From a checkpoint of a small image classifier: depths [2, 2, 6, 2], held-out accuracy 82%.
Rows from block 8, named by matrix and row number. Each number is 128 + 24 x the weight over the matrix's rms, rounded and kept within 0 to 255. All counts start at 0. Numbers have three digits each.
# convs0: expand pointwise conv (model.blocks.8.convs.0.weight, 640x160x1x1), inputs 0-53
convs0.388:134120116114122135116122129127117139142125111112137113141160130131109122151120110129151120124135145126125115147113113120123152095137114104122140122106136109138115
convs0.389:161099151148107109110123144163121130114097146117164128147122105086095147159132118130157156123136116153117163107140114096110129109143144127151146148174116154086133
convs0.390:154137126109120111166093134117122121097125147116122138147142087119160111130124117097133138156128127111119097138148158116149096121159104141122139160110108121148113
convs0.391:123163126135121111172123162162118126146126140144132150098137119103118159132109121138108128128109106164126123143099121128120116129181153106112140143129097120120144
convs0.392:110138133107095103146122089139146164101140107124140071110150152147126136130120110148144112139116139136130164132100167191144171080087146155163090131143122162120096
convs0.393:092116145116147129108130133120108148118105120141157103139111146141123130053137112116096122106104127133138187097137124146125141123110109139121154120132118102118168
convs0.394:109106145128138136136105146099116154132140119132122117135130132098153145124143130136131151095154095136090126130126125121145113149118143123139115158153161111107173
convs0.395:131136093148138121135134161125123104108105161117146115124143129141120130100126148134141093125143120107141126114136117115118121112124136126138169130125117152151128
convs0.396:121087100120084071133108070154129136151141103138158116145128087050164067084134130181152113098149175150143128118159136127119122090083115175124110099125096112127138
convs0.397:147132107166128131108134137138110114111133151161079102134140102094111148099163109137112099116118121105096116137109154159080140127137124096139163112132138127149117
convs0.398:123113085107135120112123119165091138163183128118120118096109097123140138183131148164119122127118136100090128169134125113121122132124126139127120137100132148126118
convs0.399:112074140095125134132119129109138117140156148137116117097130109104173158087115131143177164127160120167139116129126120093135111107088124134181099163131114122150158
convs0.400:138144133148148113132140100130116092141123108088135122146135133108114140141118146125152154135120160109133111147138123145155179129129108138125137142100121168135132
convs0.401:155138150123098131121123131125127143139151121156109125135161181132109148151120168165103102147091108120132152140127090155141135161142140109147118126090133109134101
convs0.402:139122133125139122137100125160120122152113122103113137169128111099126125117114119131132145137145123123119117106121115140135086116144164136133127115122144156139130
convs0.403:117117168139115117148118110112143115153111135153141160118129107116108131134093094130127118129151118150121154124130135143146129091135147138151152108115129127121169
convs0.404:136140126097142102118138167221140099144174131127189135094107158109114144158169084149134110072079141139175130132172145113142149110115164088142131167157099097156120
convs0.405:175158095105181119131122120131126112154146122131088165115126141123131127132158129129130115125132128122129136136095133149108153125125126129139089096136136151101135
convs0.406:136125133138148097110099123121112109107118114113161112098136105149150141157158163135106140111126125147115114145124137100128123138116130119140146143117116123147119
convs0.407:128149118161116085109158141156106124127125124150126122086097110164157142109143165118127102124111154131137107100135153115178130123104079151114112124146110132150141
convs0.408:150170106158125108102098147173127148114140135143126116147108120099116107153109099144130055130171138062123163158125115144126098130071097126126081173098061169193143
convs0.409:105093125152064111093129126102123180159144134155133102136131131149111140145110136121119155149100125134154125171091110108116138150118130150113147107104152145133110
convs0.410:121111136116121121131125140112157138139139116110122113095117145123125115134113107099124166098129138139101129097121139148127143085144118115118094086119130137126157
convs0.411:188139118168117112164161144142115130116130126123094150146111086128078169158113128139149126117152146181145158156163124119178112101110116077120127137104117149124137
convs0.412:121189163128146131148078128121105120103097112132144139157105137162158127160123135149120167135165134102143162153106136112113071113093110125128146134169081110146098
convs0.413:135176157175110128108162125126124148134104113117106146152120139124113146118138107113119079149131144120156118125091116163157125184128135117127121138124103124131143
convs0.414:129150134135150143125154140135084082139141130143103142106110125159128130135118121176134117114110119155114152125112175130143140155102112104106166116135125131129101
convs0.415:102096129111093171046134126111100127110092144119152109133149125150134139105139150143162117143122120118126133155101128131100134169152088102186153192162115142110082
convs0.416:091151111129099137130133114099098112139110130131152120127106095126147123111154145131103070109114150106130108120103139110105132135168147131096139148127159139148146
convs0.417:106138117116119168111114098091113142135124100145168103116140151126119086156223103150101173120136111142078125122173148151097141119108095183131178109137108139121112
convs0.418:095136118095116167080106143162100126129120133122115121127111117141118106112095118127094119153108109144141149106138097125129090080124130135150092154138128168151084
convs0.419:138138165109134102109101128103140134098151127141131092136101145120084132111138136129098095128125096149146115106128093142120125138149127141141150142108106117120132
convs0.420:125109142135113159117119115130139112112103116128170135129115125152108137130128121123118118154127110132119129128133121097116114099135155133090106146167151101142152
convs0.421:084130071126164104146094134142128122063112161089092128125121142099125170151116114101129080135141122139145131141142152151145139163126128101158117074159183135195100
convs0.422:104097149105151107127152099149150108098149155163141122116158126120181138139167158111134144133077170159156141118138115131169124141182123124100130128137111124130112
convs0.423:150128129148122135132157107135134124126103136123104128139131139109102133115134130132119145125159121115115113118129129130136102121133100124142142131141145121117109
convs0.424:130124130103125138131125133130173108137148131097103157135118122121143116118108155103137092169109124131160142149111171113127113131115203094147086131131171131135145
convs0.425:111151122133120129134140134133138122133122134117122134131168119146116129151138106136131102122138140131127128140156121107121115127126137135142129126153121133144135
convs0.426:160114148156131109056122158163115142146115181198086116135146163114097164135115148190172132147132110142095104154144116198133159109157088164164127139096114132174115
convs0.427:123129109143133135114121138111116123159152144099133140100148088139134122160125106092107116135134168075159123100152191089109114148178133106106109115142099128147111
convs0.428:140166098151144097101154120132124146137100114104148134074155168122142136146112156109163102092097126154133118101152097112123109154134118132148109132109127125143155
convs0.429:116109114109129106187147130095168153139119144165046070180088110155011192081115124169183075163105083137141123055091087093188107134120097129126155116098076151134171
convs0.430:107174123105142117155129135121123154154129111132121104136113129119166148157107135125120145140141151130119132114131161122129121162172137120150145039105132124107134
convs0.431:170133147166119123096154124101121133104126112081147086086095115116130129135118149127137109132122113136131108112166176123122117144122145169123119179156158129137136
convs0.432:141130140121130135128117110129133145143122141126139127137116123126127129131114119135120131151125124129136135130121114123144122135135125133131135141139121110124143
convs0.433:140139138115118128149149128133107142127124114079142113113116091133107139124133136144133098127125087150135142129081083099163141115121112117128156127132118144168152
convs0.434:154121116129127117145109105109118146174154115140111141115070111147126113132129119069132124141104133151164124152129136125129137059089100132123093135139168107123147
convs0.435:130168154104154138123141155083130165150124149107153098141089138095083148119098138119118115137128130110113101170082139144151107130167120140158108095123100163155087
convs0.436:162160147123139126110167130092123115116128142137127072150101115128185104100161171160094108130144118143109122115130162089159159124130103129072143120097145105133114
convs0.437:114124132104073133140122078108123121144143152156089112120101110131104130126130126159112147119097103149122100163154142120172152142106148158122137107093132160129126
convs0.438:133099109200108097101108108124167112136122142110126118138145131121092126163144118128122123102125177115131116156134122088121136136095128115129129122142121128137117
convs0.439:124104119109095133156130119108159120119125177113126151141124153136124128133111133129093132157121122159145147149120097160079098139112093106114200088124141152104166
convs0.440:137103150143100108124097158163125145105119129106128144149132141107119144136140139132106130109104159131151113166117123130093102110119100135099140147116107083112144
convs0.441:084147163116137130140138103158142130140139144128089128120088128124104133151123162119132122130116103105119128120107127111129100124111146113127127154124126146130116
convs0.442:118129145150156126126123122117163141150142104116117124123130135170141139180123120127162114121141101069139149084118073121126100132110124112114128122095128113132102
convs0.443:128158107142150105131144160078119130099117135115119072132135108157107113099124122132126116161098097110116146115135105144131087135088107048083119194147121138137112
convs0.444:103103130168157137176158134141148114109110159113087108135103177166132140099118089136135111131095143062178147130108141157146152142129127125141140137137118178183093
convs0.445:091145151107129144112137146115127137126157124159116122125130129086127151132077094111103100132120105101134111143160171124117107165096172121134149149117139143098128
convs0.446:151110127148133097104116139117123134146120086155123161141132143107135127142132110115141135172135135130116112118094142138134107104118130118143134130156138146109146
convs0.447:141085110126124122165089135178172099143141138111107145112096148154160127149144133105151168122150173126140137082164154123111111132131124104104142118103118108100138
convs0.448:116128142125099145146111134128151153136146121118132151110143145099083126124142122142147133117126148168159131099116122131147126173143138165154145116094146137125121
convs0.449:127114145129146136140150145145139138127120116153106169118126109142131145119167110106142101115087155123130147132086138129141113113104127156102118117100119144160115
convs0.450:127132132159078144174110122163098074135131141121112125122111144155132139104111121144153159146120120161117121144104132122109146159124161110142109094122161150118155
convs0.451:079145100155122132150076096099153110123128123154112115152157105131071139110080098116134129164120136138112193118119152105132159113112109107171130105137180143095091
convs0.452:106124114118115140131126151155129115109138131116124135145126140137158133129127137147107112105132138147118171155122109147136157108120104122124127144127134142119129
convs0.453:097101127117113136137107151112111086086083204093140117102091166128104151154099162137080093126110113161147147122162181170077162076148172163103089123125118109185151
convs0.454:086132143164107152150103158111095109163135162152085123090105134154075124153145136122104168071153101161127093115132087123111150140153159135141147091135158117088102
convs0.455:117119117148118101165152110123140107141144152155159152131116128165125160082081104143109094129135130100142131138166134120139132149153103169182146105140147155144144
convs0.456:120138107124147086094132108135149115159092115109142143140135139136120122123133167113158112108155159100189111129134114110107123136121143142122136095133141112095118
convs0.457:111115126112118108107096130136164113145125140097158137149160128140087100144124125143113117117121149136145128118132132111146161104140133127143149151101131132161095
convs0.458:103140119160129098132093166140137120140107146157116146131118130132088111128126135170154135134141123140123130126113161123109142135181095109126130167123084106137085
convs0.459:136121116109143125116141141104160141131118115132102110142128120124150119133115122119104147093138160117146131124119129134123121098132111094123135138130135137119097
convs0.460:122155108109155126150129147086109131109116145143123089118110121135091132088138134170131114100117095119104112107099121115155168160108106096063121117118138124098141
convs0.461:109120124118113088155118141088161146128095165126100095157087122125075162170125133179147135117153121160129129106135144128127174146096164116114165103135131126141087
convs0.462:122109142128151101120125141125122157163155135108144157125136130124131152106146133131095097118156127113115132134119130151106140142100113147152145115124128164161133
convs0.463:182121062126136107120110111131129160120147127144157078136102119154141148114160151158146111183135111105131129039114127119084144111147152163135116117161144153109096
convs0.464:187128146150126152157098148159115114134148161178097128173099133196113127163119154153123110136105146097152131137146074091157152157129214102171135090120093204140197
convs0.465:127135149144150124155108140121120140114110138143103143136117160149140115142127111131123130160114148112114127116147122154116138130136121140122142141136128129154115
convs0.466:083196143161153228187163206199154181163132170116149102076056116107071142125170081114129141088103158112017119079114128151131230053100132089134036118108213035114016
convs0.467:070122150138154130135110121127113095152124153130140118134136131100169114143141117135119152129131141091083107172088143099114134150129093157100127114133142098164110
convs0.468:142160153138145112112125140131125116138095137154136157137128141176150156128110125139116137158069152114090131156105091169163138111178162123103120143130096128145123
convs0.469:137093137161101139176129143120090187146149097125115137143116146153137135091119173156124151140162116134061121087132159101121157130151073102107177141084123185151122
convs0.470:151128102131131142126116116135153111130122124130152132152121145167126132115167144118148111145118115111121111131129146125142093138118109097124129140119141116125123
convs0.471:103114135128099121146085135128109124100138124149134138106130161160112149130117134139145130127119128138134138140128147132121109133138119164097139163117136140114166
convs0.472:076168110116136161129126128120165121113123124103127107138123174093148141109123146146138154166136108105152160133124129113183123108125111137120152124139120114106126
convs0.473:092127122128112104162137154127135111126132135137161141121158128138142125113166108133129154114131131118125120103129153127161106132127131126098120145167108146119135
convs0.474:118111169111116156169172050135224196108126141170068115182144095179097139135031034165137127129113096091067100130136107179058124169100071111106118124118109075054163
convs0.475:150129140145143127126119143111141142144117173127130131156090092133149113126114136141106131129125147137110145127124131149131142111134098136088124129140108105157125
convs0.476:093106164095167157148108092083111106119128109101165069120157113151123167172141136064134125136097077106109127109086151170142158092163141105123133114129108083178109
convs0.477:085210119098186095150098035111164104148066151142102099132079092187139193116162138104178083139188169149132158191091123167158125165094116146096225143157159081129068
convs0.478:117151108156119120156147157114110159144086143083152092117142113100084156100180140076155149123114089123121117130128168088088110111098144095085109123173087105125085
convs0.479:138110123083074067113105138109162138161160095122055128158089147187126151117129194112080155125137134178090141143119107117129066088124178177072149108143078115131174
convs0.480:095160135171117144123119137123146151121163163102135146156116096132129117079131144124086144136112176123137130103151147119108123125097118142181134077164098171111086
convs0.481:107101143126131084126111156123092120079109115151129097110138166139081073129094161130123068130080161093071163165104087086148091077102096160169085152148114095125128
convs0.482:110130127125115106128125129117100136112130126124141144136142129133132115129127138094118139136130131097112108107141134120128137124116122130108128133121107141115131
convs0.483:158151117121135138129095144099126165132155189130142099110124162146140156162118135137145117112095144088080109089126114160131082085155120168124138146148077139142128
convs0.484:131113168159161116156089043094139154173131171095196146088178115122122147108054177099120132109099118148118168119149101178151090161164124185121106150113182065175143
convs0.485:106127100128141136126114129153154137119116131141113132140142120159099141116106159155101109125123109089124139111108113143147118137122148097125144106174124163152112
convs0.486:210084126120128104085139151173101111138174140118119122152141146141111144103125081161154135139094127134124182149115184109148182143144147120147093187166115130179100
convs0.487:132152146095160130126084145136115143149120096131148105167171116138088108132166088148120079151132135114130120126114099128135110098098123153142123143124130157167157
convs0.488:143117121122125148159113123167167145164152168149095146118131159134164086147120079116120131102121137162166144102152095092119146143123104139101096118132113103124140
convs0.489:154097110146120150153105078164111092140110101170119127151131128117127096120113135156154144139125085121101121091121150124138134161109146102139166149138136162141147
convs0.490:094123138146136100138115131134133121133149111138128147104119110132122125106144138118147139120091148130088122117120145123132127133126133136152141116116148152159142
convs0.491:087098058180150138089166098116124144143175150131151139100164108102062115104105168142142126089136136138154157129152102101148150141097162146099121154111093157154100
convs0.492:160125141110053099127146090124152133169165129111122140055085108097163112115105100131131093136161146113111136143172130120138132132131104141134120117132125138193138
convs0.493:147115113130165151145136140167149157142129142135127125135164135084151165140087094124087117095085108160147101098115093119149087133136129146139103141108132132152151
convs0.494:126145137133134131148105153119129105133151145109127127112134127138141154119114106120150119118152128111118101136133131117106130114140114095127138100121100119142136
convs0.495:119117118147165131101102138152108106135112135181135167151114124083132117111148129128148123107092107099150128155124157113184171076163157110130152131173108100156103
convs0.496:104147131158127117114134133134121147144141132147078128144130111137156124137136113123111167152114144096100133121133122139142129105137091114137120125150142127128124