From a checkpoint of a small image classifier.
Model: 32-pixel images, norm batchnorm, activation relu6, depths [2, 2, 6, 2].
Training: muon at rate 0.005, 8900 steps, batches of 384, held-out accuracy 82%.
Data: trained on Sentinel-2 satellite tiles (TerraMesh), 145000 training examples, 23.6 epochs.
Rows from block 2, named by matrix and row number. Each number is 128 + 24 x the weight over its row's rms, rounded and kept within 0 to 255. All counts start at 0. Numbers have three digits each. After the name is the row's rms in percent of the matrix's.
# convs2: project pointwise conv (model.blocks.2.convs.2.weight, 80x160x1x1), inputs 0-53
convs2.0 101:148141116155138111083093102120120094111136093109118148131151123145121114137110165125126104096151159138147178109190120138112135117142117164136132136176084135144186
convs2.1 094:095125096117114106141165149120116121153104120154129138163129200098114149130150156170130143116139077137128111117159157124125099149152165108127130114133138135183146
convs2.2 098:146199169184166153111122089106151119133144127117129127101120103129130137149122142116123140151166095131096153112125135154102119118142090108115153130131180113125115
convs2.3 106:097135120108134135069138132156122159127156098122106142146114153121118115095133118131119109119167173097180112120145095133137134121142125112113113133196102143124133
convs2.4 101:111149134160122144159116124162106149111134130109145139118119096129153123096132106109115114113132124155126152167175090128144156112131141142141088146163148121133170
convs2.5 103:116086160100101085169114164115106160155090117182154136144107140138136167109105127154134130106086127166126163108108156125148131168125177118115103100127169102096116
convs2.6 104:149116144128081095146119130127161135146099108155093159094081126085082131098113152149121127155156105105140113132163141115124163145162129162153115149088131147099151
convs2.7 105:127115091128135123079132137103137147132145173128107147119115199163122100150147087125131132054176132130101112126131131129159128109140161109118186141128099126118151
convs2.8 106:154109082158168157113118146143196120089136140095121109107130138116114117079100124114136161132110189122150114123129126093108139117150115140132128119163122170148147
convs2.9 100:149137165143124092121186113106141118088156143155145125165124113183125143179188120115128160165142153166111153125169146148142109144114115163178102125109121173138126
convs2.10 106:160148138078103150102105110122121089111156120131117131145138121182140129151100140109138114182131123127174108144148130112169142104109105181146104174128124181141079
convs2.11 098:138141116104154156139166135153081138126119114153105121155096154119170145116151167140086120114125147123152109125118148106114068155134145133138122086125155148150110
convs2.12 098:131166165069134132165103114129156148141099130134117107106077146113135090144142124125140140147087142101049176145186155169106103137108099146096131149168151130116146
convs2.13 096:105120107130144105128150160182102118070157148130123129133117122128144134078125098058134118125127161129133146128132088131102127108114131092128123135145120125120094
convs2.14 097:073137147103137115141132095104096141142125121140115124130080095115101097107161146137145180135107131172172128105165170102162138120132103086158117141134134124101067
convs2.15 105:132112111111115143152110161117145148095138111145151091138140168134134111152113075117124118112139095134147145141180125135126124115111166138115138131141142166144088
convs2.16 109:140099106138107131105166125099109156113133136110104159144092191151132067111151127118118122166111144097181151078135116140115112143144117057166101126141136155175093
convs2.17 103:125095116151149139154116105133138174173142101122073143125132152130130127182122158147155134120108191134149093115100154129143094173113122120137105101128102117124103
convs2.18 093:150124123120114158108078143125138125088115132084125125119117134093164129107127105127124138106161072115143138138133154122119158128116113143113116125082089154101151
convs2.19 104:138108144098138114147158099129122122094143113172149134115165138146123120159169104125117161122076077136085115104100063124112109194114140088117153112083103180133113
convs2.20 098:143171123161132119104116137121169134109186112122122110139168161137088107137153134129131131107154124110099148115119127105149098136076132107106111113160114101135137
convs2.21 100:134104178182153148093153142127172103122162168126104113149090104121140124103127174110138142151197106136152146132125093136131080112103117117122138128110092143117140
convs2.22 096:129094124130138150123157146116145098115096106132120142126173174182126117132142136141115147090118019125131119152126127115121131104150066152142134154077139130162111
convs2.23 102:140113153121141083142112148148128177118140084150139162113161078150115170087087097099137162118115104139129172156098126129144121118168132103126116149097132097127121
convs2.24 104:126127135135120104076134109109113074121120097090140106134089103111132144131124103104129135129099090123150166123157108131101081121100104141152106122126093112116096
convs2.25 099:125119075146144090124112092126098123134158094129115114113079144125134087111130105126130134146105134120172069122056101140112146125151129115114076120083137128123126
convs2.26 101:118144122111101124134132147125115102134147171093131107111107155111141114108150128116114116132141150132163113167145156116108114148149076144105150116149087135110143
convs2.27 096:117088130170162131096140112141118148123090123109119160121107120143152180099147143138132134121189075134150144130144108094150123127143088148112101135096115123114122
convs2.28 097:149118139103168125090091120104114127092166127112153122103109170155102178136114087139156138109133157115080134149166136132140116094122158150118122155184107152135105
convs2.29 097:152130104191142086126102114127122158149111118135106143113146126156089140116162128134152142117163115104144072093163147159126143156136139152096113132124120086129094
convs2.30 109:199109145119129090116156143103113139146187115108141155128123138135125146116105087110133131167117180128143106161114126141115115159103125132128118098125132153160159
convs2.31 096:145141147049145105079171128128100129141148136159126137129109132103119146093115101122138141128136095147121178144067151162139123125132120108146119127123107166132108
convs2.32 104:142125131110127131172145107145166110143114123091146158164151212123102112174132160142106122183111162136137157142132139135124126129133123149109090119099105145144134
convs2.33 094:126154093112152146154138111116154095087137142135105110104096118124105146171121107152109124125101092125145093110135138109130123099173161107102125107117161131122089
convs2.34 100:138121154059110165119131125160115148157137125113128154151113079129152146157105179161088070165129126145124149133143135136132122121159096130134109109117081120115108
convs2.35 102:188175131118138157097112113115161156132115100104125126126171122158116145119122171128124144103130066133120142164111136134115114085144087148125148110082096159132149
convs2.36 101:134140127143131117150112125088159098132168146121120137155118099135149139085118177139140160137064100146091158141098138109123109109120167112128140121135173165124131
convs2.37 104:130108101124114111179160153110133174118115146164102172104111116123150161143087153111108152085116194104108125144103157115149131108141149148131154131139137134134178
convs2.38 099:137147112147147143139084090154105152080157113158138108099117125124136143158160087111173128128127209121148128183120123109123126125088109141109146110153119112125146
convs2.39 102:102137113131158121166145155153118115157156123115106137131097164101121113201118136097084141124189092131110152137120103154131160132146168129098112129103135115120131
convs2.40 092:145115124138089112134120169125182157085136115137104125100171144138154077093150131133131122108131148135108123080119144115147157177125111098171115109165113150155079
convs2.41 091:114142180129146171102128122147109127128120083091100161142179126125122153155125128142116129136180138123094172107141128127105113145119123119095117113139119125163147
convs2.42 095:135141074144136144122166105118136134135105141150105109171109133144106087098105106094106171107114100104094079100071127115088142124131112137141111124104126132136152
convs2.43 103:120096079121135106123124127142113139142147144112118124115152113106129092157117130143146119143104132111159087107139148131118124143117149170114147096141143093113159
convs2.44 100:088146152136119102168158106163123145132108070149096103136123132101062123102141123157117162146113166130135123110122126136107097116120153123138120102142181134122130
convs2.45 097:109129124144113091124139148129091106143112187153137068158151072141112128088120117151131137182090145153175104095173148122127124124125156147128164133150111112099104
convs2.46 098:146114148123137108131140135145107151167144176087140105170191161110126133081130105142160106144122114110147157164120136134131123117128072093123164129142081125125164
convs2.47 099:131153102140148155171143111110076140153119148109122153110101140117124132138130195137151181147149164129125118128065134131135109169147147171103130120100123149128142
convs2.48 101:085143142105125101100163137133150107126143127139139132101140116130135125108167099112156120146094118113145160149179139160122143088138132117148110121171125132114129
convs2.49 099:133122148175147105164113123108141158134144156120140148149138159150125187084136124119125121136124139147132174162114136116112157118148179107121146118148158128144172
convs2.50 100:140124142181148120164115104117124114172119135082112142126117192109100134096119152127145118126139121122159150162154129108107156142144108138159105121132160136162157
convs2.51 099:158120138124146090141156115135088130166138106111131118101074165161115137147156148117130147153135065146113139148150112131158097158130134171155118118135076159111139
convs2.52 100:124143164100131134131128122108129098149109130115135141129090153136153105093149154116124128131099162144142198147122123154123125133162136137102102115104147161105138
convs2.53 094:112085160161117107139129135121131117081123175126113101144152129156157084162119174131128107143092124128155119077143125153141132096094112093127133114120115153105186
convs2.54 099:124145163154130120145151113131142126134082118100134136101129133132117169126100118116123097239131130136108182161116125144111137163155184142112108140154141168118112
convs2.55 102:103088170078142143140149129124064117130129112100159115138118098124120190097079158137107150125091178153120143137103128154131107127089122105133121124129130154130135
convs2.56 099:055093110089146115112147108156140147118126103148093142112174116131140084113154094092137134129109115101105117145130160107127098110121076133139114123136132113138086
convs2.57 101:094130086143114138143145106090104118080120135120104144105089077173117060116155136122140139135125128129111094155135133137130118098131100143127144139153188076096105
convs2.58 108:123130106140127107144090144141144126065135126141147134135071110108167146101129112117143111120102130154116111126116151113143162147131110108134114120096186106116096
convs2.59 105:111108138083097133093085149111164100130137150093085106120154131157140137097142146133136134145060117144191170150128151120122115123124157134134124137114103117133106
convs2.60 095:138112154134154128052093139123113163155132095169143121143138133106150148169125128144101153127103120100133128146166124127130118148084144151118115089157078127132160
convs2.61 099:095142136134105155158185127130167108153112136150108147161168132134154108103134096156098144173150154138101147156129131146139132127122179126109114138117166133128133
convs2.62 101:131129124166088079129136117121115113132118093119140136115131135143134137153164096101126100146153125123136142078078150158117136113106086145136089134079125078120126
convs2.63 097:166105155112123168154139097114115112095196207135109108151102101128116103173123118127142133062124175145089134173126116132104146130114139146177117116140141173181127
convs2.64 096:117135143103113083101145165157092090114090128141111131085107112088190128147117121101113106136167097109132092125093111085068154132143121091088145129135167138112106
convs2.65 096:101131162113139105142119137126124156172130112138148123109145176097137132196150151176164126114088151140137143130122132115145127143104161167118142139131109167115107
convs2.66 098:166124149110110092226103133119140130141161147125095081107153151143154113132129153155161121155120136129119114131096121170137118125118136165134150128130154150128134
convs2.67 110:169101123081128145133086149116098119100105076155139097115113102158106130131146133107114139148083150148165142108103116097117109149160115146114116142171133120096082
convs2.68 104:115122172129106137127094110153135063118124118096118140093134122117133138111110084118115125129122114167123175149076148163114144135092078114133131127121123133097113
convs2.69 096:156129122116130155139114118119171101195138150132130145166152133205142143123126162138120130133105126168154110177081119108116116148147143137139147134121139131154141
convs2.70 102:133124137131142160195136096118125108145085163110134125132098104152098132140110148134143099228138129127103094115103135072155129119095150101130091138114141101103109
convs2.71 097:142121191073138113093132155129070191147095136162161119109096151099092145100148136136128177114106152118130160084138145138131128180133130102083140120160105124099101
convs2.72 102:096095158148153101109144131124134145120095171107122130121088075126143125147086147171111112091131126123148178174122130133114156136146126167168145139142099145122158
convs2.73 098:127131135111134129087081122121163097155148108095150128123090178110130110105098136163115178120151089102146147161155149134101131157087122152180114157122092182161174
convs2.74 099:143131137124151154098067129106130153125150195133106136131080094127106124110148111126118140097139169184099123114143138168113160151105126114151154159195110128129128
convs2.75 098:156097129166172123117154130157168122183138091141123136123139136117134114163122134123137111122131076123108135096090112122127093158110124141100140131081138105118159
convs2.76 104:180128151166128126089117142136115117186137144114110130133132109147123159100141122134150096160169112126166093097103126101140109120123127090106147125188097131101158
convs2.77 099:128133132170085106147156127137180130140131127133160118131131141087114149129163130109188109103135118151146104151123149135139097140134108140105132136095186138143151
convs2.78 103:118143140176154128149139104128129129169122125128123092130096136130154112023120146145123141106135121168136146132157132131168073135105149112157100140155092136149112
convs2.79 092:113162105158131191140149140134143105109119077100139166141116115164120119117146109147106104127105138135133113138110140152133096149104122147162136138126109156115080